Weights of a small contrastive image-text model.
Model: 3.93M parameters, 64-pixel images, encoder norm batchnorm, encoder activation silu, encoder depths [3, 6, 3], encoder widths [192, 336, 576], text encoder width 128, text encoder layers 6, text encoder norm layernorm, text encoder activation gelu.
Data: trained on photos with spoken descriptions (Open Images, Localized Narratives), 203450 training examples.
Rows from block 2 of the text encoder of a small contrastive image-text model, named by matrix and row number. Rows with one number belong to one neuron. Each number is 128 + 24 x the weight over its row's rms, rounded and kept within 0 to 255. All counts start at 0. Numbers have three digits each.
Before each neuron's rows are labels from the 100 texts, of 14976, where the neuron reaches its highest value: "fires on" is the input token at the peak. Only what is clearly more common there than usual is listed. The data: photos with spoken descriptions (Open Images, Localized Narratives).
# fc1: MLP up (text_encoder.blocks.2.mlp.fc1.weight, 384x128), inputs 0-127
# fc2: MLP down (text_encoder.blocks.2.mlp.fc2.weight, 128x384, transposed), outputs 0-127

fires on: "plate"; "<end>"; "bowl"
fc1.78:105135100104156139125166107164091059132159129164110120139136111131124107163138129140087123097120170113147172120110117099114101120114133162128116148103153140144176138095137121136112113114149105152179134124142114166143081125145140102105093162157115080159109152123099153170136123161129159143143123149137137134104140104128109101149158133146112092167102118151116131130130132167139065105114
fc2.78:102096159148142124111139116155127139133142112108136152095118140091126153154144140131103154128105150166129131132104116083130139165161119103170191115127150095090103160123109115085113111136115083155132186116130134073103150150126118173099126153125154104107125145100141151153153138154162103134133138084095116107124153149098135133137068104108128125119118162135120134131081111128124175142153

fires on: "red"; "color"; "trees"
fc1.259:091120158127119122135139173150156146114186115082108135154145140108118144137116132122171105066117139141130165165117146116112121071129152133147095088195127125135084124118176132132134146120107172127079143124142132118138098132107117107133143142120134128150146149140128134162140126106142141094114131100114089112082148092117103158126131118100134157107142120191123145139097145089143159104123
fc2.259:114106130118122153132095097110106098129110087149136082105108172103098152121147184121104122108134138129111097149094137110142133137121094155116118144161106105130119122149093120087126116131116109133105065168093139127126136131122129147129144126147146091122178096198135122118127145124117129108101179134149158155130146157140156136184080109180155131148131120105149135135133109146135159170144

fires on: "red"
fc1.275:128124110116111117108132130177162141161111077182123127158116150106122168140157138115156134107157122117117129112102091165121141113143159120107103096095174116103100157137106118132096127129159116136099090124117158132170123192176135133102118132125149127167085135132114093136160126095106105099126160164125137096129158125116077103132133108133124110128134094116093150111120086141148133172105
fc2.275:098097196126091139150131111138132138106148126166134143133116137093148103103161109153142084108139098132107159153092115122118124124190108129098108119124066117109099111134134123099105131157147096157114153104168108135160125184142110126168149145085116119160148149167135119104099167169135106110127123115142155095107136137139088124137144099142164144136129149124085141132119111160138119145105

fires on: "red"
fc1.319:141145144136075128057142103134163116104128121177157140144152169081109152160138122115117089164138121139110133150119093184092134110120149133121104129126158107143118110150120109151100152149164112141091148150109162156120113140154157157131135155131160123158096138136122100085095141138106140071151165146116134113132114111120125091100162075142129102100138123136126115130113111104118144158161
fc2.319:092127138092105127137117128177117101166154084157099119127108131063116133135117107141127167145137085156126147127095140144201140109114115124115129168137138135150129132132134123121080145099120149109123125141168134146104146144109095122159099132091081126175142135115134093147119138155136093148120089123114128111148116085127112115153150163177143165130177103139111139127096102171122115145141

fires on: "red"; "orange"
fc1.217:113134124115141111150117106197124112136104119167158118153111164079121163103143162119161107066102161125128141106145103158147140128167154114095103126113106119105132121145100105153116070170125130119138121128124157106150138160137116129126116163104123101139100131125104108108121107100169093131128158114149135113098117160130107154149153136167177093119095120143110127123109112101173135132183
fc2.217:065088149131090116142156111155138114097111136130132146127102182100082152060136151146137127117164102135131103134104158164122122124128097119102106148128114132116126122143155148098169101129119149139142088071151158120122135150135126139137099177137129088149126131097111120120157131175137110129123079151134087084115153137114140137138150127168126124162136150130138118109122105122164160113177

fires on: "statue"; "of"; "in"; "sculptures"
fc1.232:142138151143158103138104175142101102132114164096109115159129158148094128153150090088148101131081151155160126111149133108109170114110115124127130135116128160147151123122110159140147125069150148160121143150107112122125131128155089156133120103045178119139150110176111154119112139119076109163099102144145144091128128130135094149121113138109124114108135109122161100119148159129089094119115
fc2.232:129097125088155138172148144102127096112109140164118109134132140188162101116106171102101122103141104128140118094168114129157121106110117128139152131175145160163144133134160123123131125107124148142080089166123120129143158164116129094133122090093103103123135114115148142085114153117083142130155181110121148111176128145141112170107148151115105180106134101151120102155097104138109109126098

fires on: "plate"; "bowl"
fc1.337:125148138150152140091155130165100081173131141124128097140058133092144121145138115156140121103097129129139167169131155110119085129146142137105161136098130153181189131129120130083135122135130135106128128150166109164097150125140153119134123113094157157160096157141148097119082144157164154125129135099118100135166127091115135109103106107129101140151103139121105124117116115157114093132081
fc2.337:105130164143121113155116121119117077137104155129121102138118161159137113151205128163092121153121149140113105171133143126097161081110140107114146145131127176117118126113163141116105095144119126145124150117115092121110139109107184168106143089064137117109155119147113131166136151088131152171152124141135094145134119147086175131123115125105116116107121121137068122167129092127118121134127

fires on: "red"; "board"; "flag"
fc1.158:138089091121088164159125125160171119170092087115119091118142173122124127154175091137143116159128158102106134137164159145127109109123165130108105125130139134090125122109095146116123122173139136112105091150142154135125119159113137129105136131147135079142140169138115154114129128132097088104209125094109163115137112104141126144128126095098120105118144161144154095149127151080130147156127
fc2.158:121138154110099159109121111141123119135122144129096158100153130063101120134105155101113158150082113162092148163102133171114159135160150155149134137106094137121110133150087122098155148072147130101111130165130115119172123142125141067150138130118167114143096150132101119129135127161128169131083144168145133086116178102134112082106130107141169123143130142158120156113137142144115115117107

fires on: "plate"; "bowl"
fc1.168:133130120137144150100141083122119125115128164133128141109118143098133125121134094139116098092110144176194116110131115065137104130101142102131113168130136130127164144161126080160133102106126119102148161136166128148109129152125154075088146106166108122170119162081163133167157121133134131129156147105088147085112134128132117113146121111114100120183117122123098132148107137132091106176154
fc2.168:105111164122157109106117091126116127164125119139113161138096136108156114128147135129126145094123143151134175180121136151168155127149115128145161141163121101122128111140109105124106098158145077119115115131164119092122101150105169147145085087139156088179134138096098128177140109107148105117131089120122155149121166126117112130100126146138113150129143103156064113194127115135131138094097