Weights of a small contrastive image-text model.
Model: 64-pixel images, encoder norm batchnorm, encoder activation silu, encoder depths [3, 6, 3].
Training: muon at rate 0.0067, batches of 128.
Rows from block 9 of the image encoder, named by matrix and row number. Each number is 500 + 50 x the weight over its row's rms, rounded and kept within 0 to 999. All counts start at 0. Numbers have three digits each. After the name is the row's rms in percent of the matrix's.
# short0: shortcut pointwise conv, stride 2 (encoder.blocks.9.short.0.weight, 576x336x1x1), inputs 272-335
short0.130 102:568422484466412456442487500469478461524403386464454516468478477506480444529530438630466480559518457495576460451434504514437412520428511500507470471524473566516531603585484496508409541408398458
short0.131 098:554541507523477502446481493585485517504502461477545555523524517540463541440612442466475512521557499481612521547458451532476509432529562455414525416511531461398454499454535553476556470437404447
short0.132 093:525538400472457384567430486527547475490485572553522542481507465489534411513532455506527450501657554516433537578530525414510463577526410553592469483476490558411505549522635511540488558456503421
short0.133 118:525651457530459514537523507536434460563474583534517455546432522378438497533474486392458522477599457500552440526499584593567434492528547546461458479533449437487471555461556524515512469477525558
short0.134 104:628543515462504489515542480612541521555452471608472480561467457545524554507491450455435526440473447447424515454476483542547389463525445452490469475507471582481470463505470461448443588501491465
short0.135 105:444524547456496540495545376433481541476575527528530568425546471405510480517464432507416627484492542478461421487505534514448548442401484604469456486482533486505550522508626495465499592511556511
short0.136 106:470420458492404499540537526539501448461551428481551504558528499535489543644588427521533500536445485531554467488517470539503415506419497525491415468523576531537473488473476467500398468543493523
short0.137 102:433540444584483486413592492537552502481508505517461492472475500545439487439515543528473508554432509456469478548496462470489526429521479488557545459412494533524529510559507517600516555523511575
short0.138 097:599409447582490465485459446482406463474510509450539627505478425525549513472537450431556569618561538434441501524369502467474559494525554603545501463499562552550411483446509498420500483512522581
short0.139 089:419554506419437416517450433497486510500464540469450437466432513467449517556468475457534614498468587517421535483543412515500550427486465483445540447536505475533507518472467415471508520559551387
short0.140 096:544500557425560591472491429598396537525500485589445417594547404468485483460547508482535461448451341506533562466472512574558417466517514499509491466463480499505452542474441565557489473541471508
short0.141 101:495507474472499401515404552455620447486490553530471467471530408504469509500545516461487456471503427566550472497482535470510504464465433521469478527506596532543515503548540483535494436481519486
short0.142 100:440502510453494490498462578532466492448503494369501543513556585546566541491538511546438507447585481530503487522499452588474500515387481459419532439495514512449504473469491506464539445440369489
short0.143 106:519506470526515451518512482502458429531606440526469484512547545431523518519491382429519472493479397571501533514492488536614482511440503580459444419412608431607517558548545490470479537531531535
short0.144 102:454446454525597448583506504496453470583454530403442504469579438442436458505565495469491457434502477594483495518550506478499459430461527456463479520549554474512471518501464453571533407450548472
short0.145 107:561497482476455503494499582520434417470537538513451543458475404475506523511526464523525518552431537542465465562497498497479382504487509505470510487491536494543547538651466470457436530529440471
short0.146 090:481455546492453524484499464477478529463481526505368484519526533536461486566603543506422493500530532448493511494557479475494555393455592470521515390429474429459435495562527535474544476422443547
short0.147 102:564409480458475480411511507516537430485438518554477445563515454581489384462452544591481470496468454488451448546427450374425476570478537438496499610476555491539544506446543473523457464499428579
short0.148 103:440526453486511521488424545452463562447559454534468504500499469415507521519445484459574508622516376572451542536487415504521407511550444517464442604523483403575539463579599484427484523436488510
short0.149 096:511445477469439440475583484545473468466420458540553485507449532535529454493455468460553484560592594482471538388443516498483482572481546593483548497447490442489521428490561454454498354485430485
short0.150 101:452511497417434445429524516478458420482507432569521506438560549513456458506538474455489496497505446504496478530480435459421445475467462517422518426524566537536553476540463456427506469494469534
short0.151 103:425480509503485540480496578540552530517581416467512459465441500451549485547505434544496546526453501413577465434482393461444503525567518523477486523592479494543435451363508470494545517484458642
short0.152 106:433522500441465511467579551458488513491503520479417521488529545537491519485545395454441483545542548437484532560562508383557528473593497497426509466480426554489582436386498495534471463609593495
short0.153 102:328424468450470445478488522487453471440557414426429534485435534453502550504546509518489451506482447476454530478521448534501576455401424474446438500494560451484507469515461487600531487436480476
short0.154 071:462539493539490451579511476508469593472454438432478421435455480497456511447450448502567418456490484492549505531495438509429451434460586487533479443588504553569543523540547516547506514515450535
short0.155 105:467478495460470489463463430440467476443466467518518474483550540542474557489544547511503519540417537528567599485571546436543515532473457552581426500483417596544525524552416535572403471437446603
short0.156 099:496416382396480612413549499533458432528599490454452626554563473515520533561581508583484466497590467430549553469433458501511514464454517490462491491460445479605456548544447481492587510474440453
short0.157 092:487393520501411469467524441554533373449508538563523473547392430476415534620478464557487524450527477508546455476580479484537477451486515428520466490460518506498456436512518540458491473447510479
short0.158 109:482596448451459514478501604706514524557422611507416475488478511520488521541524491495517525591490615533494625493397436520523525475431474496473467463460535514521434427516574475503545520479576546
short0.159 112:485472484448488473434500500458448464570539544646553402465519457518550379520560541487486469469422447436491514617399443440531506474533636447566483561467484447393412494545523497462526522515483500
short0.160 111:535497494465464484481427476476546601591505443529497540475537446585499569532471468515535440523464523546519457483476467520419462492403514438601450503521520454473608504509538458457570490499493523
short0.161 094:493513499531503542460561479477492533495477489525481525520468420672528621450400505469530489450452388505455450439460654478524467534513481460524516527562531544473502486583485517442475499533483460
short0.162 110:490477504529509424428468485629518436550449596415462547459530449470512513491555441504426524492451474490441540334525471531534555519483493488580501451510478490517479475480537533421524495496439417
short0.163 106:501540476562488471393469611487394462411477475509502586487495454562444445492501540499554511531570487531461475630486460550430535443505524490493468513427507572546437473538492459471499523557593548
short0.164 088:552555396468498604534481483556551410550547476457471474467504564522537431457528501536479461446519495468492484450478485449431524463444696493552562471454531541432505564427497538510545496492470504
short0.165 082:507399496562417554522439463503498564524452519461517429478474521561509447473489569494456437491553459640461504427470484502510482558454487480590477549503468534455459500534450457463491447445545509
short0.166 112:526542503499577464449541561538541480508486465510491568513491513428558539455534473561507462609497477482468547566575532430540496392458446640459446483609531542477543526478475548470521489428464519
short0.167 091:442423530568477466494440582504447497517451472647474423459483504488485543482469491434447438523455552447482434445504450483535614527427507461533535470444422468557573474481513539430423495384469398
short0.168 099:616432475426440493497463598507541558521523538477478504468501524511536593512536550523464532527454563558434525456510479541496431540590536559475425475505572597471393435484491512530470434508515528
short0.169 093:482543475521460473451550534510471449515512546397569599521472434593554510523522481436418463481464537429505401507482429569449562416503429601519427562417441541491614478526455438469439409479409533
short0.170 094:456525564416480449529453569504444488502407489508408469484455470421574575545554493505384451419491473523593470489553402483534597552452505464474535474408464481440486456554589566492513480511484436
short0.171 116:475470428513498501534504460599514565482453497512466539550515491490495453532453458497395531453478567579488451565528505595508561530834413563523475484538532474558528532548474509483533474496451501