A small contrastive image-text model, trained from scratch: 5900 steps.
Rows from block 2 of the image encoder, named by matrix and row number. Rows with one number belong to one channel. Each number is 128 + 24 x the weight over the matrix's rms, rounded and kept within 0 to 255. All counts start at 0. Numbers have three digits each.
# convs1: 3x3 conv (encoder.blocks.2.convs.1.weight, 48x48x3x3), inputs 5-9, a 3x3 kernel for each
# convs2: expand pointwise conv (encoder.blocks.2.convs.2.weight, 192x48x1x1, transposed), outputs 48-95
convs1.0:113111158117108091123131084138136098147135137176120133149135112091111134099090166128125148123121127125103110112115082150152106167188113
convs1.1:108087107131118100121143121137128113132131130148121106134111117153085151123152125086139129125126186102128139137143102119101155118116122
convs1.2:127123145116124134132135143111135142128145107122155134133121129101115121104142113097089128084112157099102121116093103117104164132150176
convs1.3:149107125133087081117112111099125121134129102124086107132143142132111145120111126172159136138151070138143099150166129134118100156128114
convs1.4:099112130110118142106142141107092063112113152123150132107112106132108100142120136079075106122152165134162163082113111135144121131124115
convs1.5:114119125142111117177120089173152119124120103104093141109108114116116141123120153096058093091075122103079120101122161091129160147145119
convs1.6:100097120129111148139121142123117154147148115118142172093096105113108103137115112105099149093116144149142114121107109087118093131117158
convs1.7:141139145121162138132127139086117163115145101164167099134151165109124139086111152173153070137159088098120107142117105151172130100111084
convs1.8:120161142129125146126122126142111160159166164169122108125157143123131112139105095151140098149131108176147135148150118147106179127117178
convs1.9:110118112126126136099103143129182117124147143176142101132077155104133140076163169094109156154163133119138152128121103131100133126119116
convs1.10:160164149146111142138155139131138130080093139130108160058109125109128154129133124183152121165118162122141137114131145111108149113131136
convs1.11:103122134129077145154125131160111145163104153136124155145153159111098104074101082122122150127131098144111120128103141149071140156102161
convs1.12:128119088145156128120162160116150111113137122117078125115113129110087109170138105151079132165112091194156124106128163089139162100098117
convs1.13:153122141125124112131131132117081101117112105138111094106129133117133166119117162117131141119125138115127130128122125132120132141114122
convs1.14:106108159103140153092131151104116114111090134135078131109118091105127107099093089115137157125115141110124148104115142099113122135119180
convs1.15:149121129149142130135114110092123118140117075142146070111109131147105117167143074124117162133147148118136148108162123162117131156105094
convs1.16:129124109138115109123098111136145152122121130135134134093101087122149114126097117142095118130116109124102118137147125132124082123098084
convs1.17:135117155064108113134156130169128103143125128151148143155154117154104104094070131119132137107094116129122136152110122118096131135146132
convs1.18:138166160118134171075078126140133124167129128120088142139121154140151153139131153120157145126143145111079130121125147130120122107071099
convs1.19:140135109137102094143149113127120174090115094083151115139098082111140116073089130139135114158104117179127158110124135091109126138166121
convs1.20:140113076130158097115130099170147163101141149121197173133088132142128149112127099142138089152093078165138088103132126109101118151107091
convs1.21:125133118157137110146124129080064122069067082145132086079055106155121131147120101135156128105166135110142133148158146103126100133123095
convs1.22:115113122116129153145178157129100091108136103112100130142126124122164128142113136122133131124127166129134120124124141095115113110121138
convs1.23:123122122112129131121105101120110143104086114105131148139136179108108155121118162143128116154142091133106087106149126147137173090102110
convs1.24:103109127118113113122145130097154148050156120098145152105076123123103137108107103198170185151155147126132131083135130083140129114171173
convs1.25:118155166122145158126136122123122153104121099109126110121108112160145124115135131124162133134140163103077103154179152173140108119118110
convs1.26:134139121127152148080117105079134121107132144117123118130140129123114098108104106113155143107181181127175185112090094127137143143139118
convs1.27:143124133143117126135141173088118159107129086114078104105074121129092076113083097147135142151140112156125139147122119099116187106132156
convs1.28:087128102093118125127166155125095109153078098109065088138167114166133141122156120119112112136141119119107143133112128124104130137116116
convs1.29:134100117139106122161144183118147161106129109101107073139132099149120121156140103100088087102119084114097072129140140126109177149110178
convs1.30:095088111112129139129103131120073071128099077115160171119111118129166107122118161118207189104106167113096141109123189123084127125131097
convs1.31:098078097119114121108127108129126105094119050121136107111130106102134118093090086129107127123122144116133135154116103129111109127143141
convs1.32:098111104116115122152170150090113108111138159107145139119121136115125113116114127101128117132109093125120145109116117109096095120120105
convs1.33:113151098103163118103122121121155193129141171092134149120146082124149090110144078181167142166144105190175143128129129116141123137133147
convs1.34:128131099128116138138145130169116109114117121150150100112097106119100094104123124154181122116155107099087095125136149108118139082109129
convs1.35:125106125147136120139115120111115096116138140131112121138152141103104117107105115129131131141153138104137150127125149099104150110125111
convs1.36:135135115146116122104131116146096123099064083100061130159146138100140113137132124121115112112102137151132106114146151138159119119131110
convs1.37:140168178124125135124091108112145132083143130086093072144177102110139088129166128117148145129154179114138137093133142108130164130113129
convs1.38:155120127118121117100112125169153132145113137118109131147112126158125119133125113121122103102112122137147139102117113111107117143117139
convs1.39:128134122110122113118112123112157118101119116154133109142147127118112152124080110124109133137115101145129106150167136123114075131112101
convs1.40:119140102152136130147154138086101155140124113065146128100144093112147130123128109123140149091133164078112167119139142118140120148174114
convs1.41:133151124120126130150127150113056115111092075107125076133123102144111159116099150120147140126123128125130137144134127148121094135085101
convs1.42:101125114110136134125151147133115172101114174122162140122138146131087131119133147130093102142122113139149119111093117124100145113116138
convs1.43:176184160158173165110090127108142130082124135075109095131132135123130129126151113100090119133128135130137125127111106128114110133123114
convs1.44:120151130133157121120141099103110117107095099131102095148127114151111153136126145144153135145150132111126120076108132070127155100164152
convs1.45:125130107140151122124146127103126136113148151121166141110125158130135154152112139146133110161122119150152110141124109146140167154149123
convs1.46:146146108133129153113102139061110182075111127125116147175128161151102124133110134107083102096099148148179164125122165106120156114116130
convs1.47:137119119149109122135114107147078167114130110138151156109130118101103129105123111117110123124123166125136161126101131152139135121118129
convs2.0:135139142126128135114145126130123147138119121161117147116133136101086121126102145183119137136109153127136114122110153095114130104146107128114077
convs2.1:135104171134156131137177128147129099139113129090137123123119152128172139136159125067122152124144124134178120132112052138078131094109134099117155
convs2.2:152087132106158139114143129116136137087138124108126141139140167123157129138104137127151109099167126129144127133137160135151147096146106110129106
convs2.3:125153150102135112133156158107126160176140148133124115133122078142129122148106113130137092124131091142147106130122153124129131169118114147152115
convs2.4:116130161146110146100158148135144200123090120163138166119124185110110083127070138106144178139108089111168127118103130134140121141141143135159142
convs2.5:131165096098135135126119124162114110166163113120139097111117124173119113117110089131121174112155082155112137135125128114125165167135159185123110
convs2.6:130150138103133117158134180108138128122115161133130168132129138145152111142120145146151153103102144126106120123122106180080110150133131129150195
convs2.7:121118104092130173145125119129118108166173135116126133142135070117132179151124112110134168121159076118123119121118124141126138118115117120080131
convs2.8:120176159104112141138154171126131115080129112133117149109119097114155166147107172140128130135132154121134137128125130134136132126136139115130182
convs2.9:115104125095107151136105158131135107102128151101134137131111115150105144127133096143117122097119089113100139133136136133149120095154156095115151
convs2.10:129164071134106133136105086108116135160106134144101100159150107110106144100077139105119092117118136102113112111063142101091120095103121118138165
convs2.11:128142129086134115096130126164116116108135134145154112129133144088128093168149140169115134149144128153167129132116144180144141092142112150141118
convs2.12:121155090142134161146159130145128117130108104125137093152139135136113151125163127113166122145118152123102135124129092141122123121162155162139125
convs2.13:122123142146119118136145128137134114122136153167131106113132123153092098136104153126125122095139157132102116140130107127152125135083116153124182
convs2.14:115110158125111166107105161152133113111133124151115131142143127115177115177068121120084172113123135139100121142143109115115131104137162122123078
convs2.15:108149176100111098164107087118133099140101141137151157152134123147126128148159132099100114145139137117124134111118182116169140138136139093115108
convs2.16:098139083172134130181163117130128150121130097138115131109157093126101136103126149121140138159145087150098119126087152123141155126113080141078167
convs2.17:129144113099174096102104113148133179096135124132107125154117130140121139136101083190156127110118123131114132121130145126120131085128119145128129
convs2.18:122087091128190137166154138122139131097122145161133133131138151108128135104142104126160101147134121155123109115093120134136139113093103153126144
convs2.19:136170144105150156102117110141131153146156128147113099132113084116115143139106133145126144110141121137115119108122107117157126121120177129148145
convs2.20:118097079130143144121075106136120121133129137119121120116148119084135132100178124153102126114112119104167121142131076103112122140141110096110138
convs2.21:112136089132151116098145123122130171149123109130159139144146127153140135115215147165149098150124144129105129118133114155148115144157128122108127
convs2.22:108118169178108195189136152133130126138105136140132161136168164133114127122088118111172126093126155147075114134159052136110121155105152090109186
convs2.23:123121145151088104096120143134139119126152134134136112129141126116134086096089144141139115166128123108142130141098100118172109112104111153132145
convs2.24:131109121216107124144101117132148107155111113102115142114108124168096132102081147121161143170124149111130132137133114150124094130140149144135124
convs2.25:110130142086158084166149153095113147129115119139130106115127123123151165135126116121116152153138172121089126132132129098131129123111140131163116
convs2.26:133140122183090131115082133113126158150154138135088162143130133143141092132113174115112140104079136105128138144143106133091100102115123142134142
convs2.27:122146141173128050120082134132114093091152122128130105121106142133124139139102192159148146055124106115160125107118162141147150149107185103132142
convs2.28:139160155127136066064172122128141114162141143114112116112108074111092128124161104114115087160114153149160132119127177112160133093119096191178186
convs2.29:138110109112151145154153160136144108121121134087111100142093134124096116117138146148115156167133157137165117139108109153114114183176131098125144
convs2.30:133135135128137130139177168130128103165150136073153140126139106120173151131137135129125150132126125141117135128131120098114136142170150101123081
convs2.31:118153151202174092164147121121127096142109137149148103134149142140116161194120084144121150091135141131138121128162140093117139122118117129132092
convs2.32:124154157161088101135093128115142193128188130142127100160167082116096131125118142110133159138148113109159126121158156173119120113146082124139130
convs2.33:111164165143132127100145178139146125161149119112131169121122101126110172132131103134096110132129126158113129126147115103157120129101146111126140
convs2.34:142113113158150125128113093147122118095109138148130141117114085111160110137123112128120161102108150148151136112123143139147115148109164125147133
convs2.35:134129153009114073095115145135145120114147141133137123097101070161124126086167075122091083126139150146135125132105227199127121166102125163119130
convs2.36:119092128126116180083147137119143110123134139116114110147132145133082119185131126110137157098147070142176119132129077112145143122179125089124168
convs2.37:132121129161106167153137174111133130141129152104142059114127123127137106150140112157140114108114160142150138112166112170105121126153122125157153
convs2.38:120160114160097120140141146120122113129133118172141159133149120136122108130109149107105145069137117128126137128123175133137123106144113163115148
convs2.39:142140142117166131112134119127112152078134136128106129128120119107185133164108055109106122136141120145102147141117075130114130129167098115130135
convs2.40:144152117147186174078102144110129131119126127124136129124128155134102127134107102110148085171114136149150115116158086127131144156100088167118128
convs2.41:134103102157196151133142137128133125134162140087145120122109111163109132120099135121120154149152115150070126122151150057171125086108074135147087
convs2.42:148142156104149102084127109126139178182139144116133148144118139095098136105133062145099142124127138134188127156173158114135128130118129172121154
convs2.43:121183131144162101095169148127131117127124129114135096135082139106117167127153086199084088101126097139127127112171128144108145131098079102116116
convs2.44:110119144174168154115060097128120137169121137154148116145109085126070126144107054156144076122121143148128128142097159156131133151164171160110130
convs2.45:111120108100115128089107122130125134156113111129096137140151129163104121088132116156115109128128134098131117096110117147124121101124155148111154
convs2.46:152168098137110081117146113102128119061132123104131123139121170115104127101137176142114129075133182133149141162119143117143113126142118151152098
convs2.47:124145154134086091133125118135136137129129144145153117101157153142136122133103160164121147116127123118136142110136164169085117132154112083093127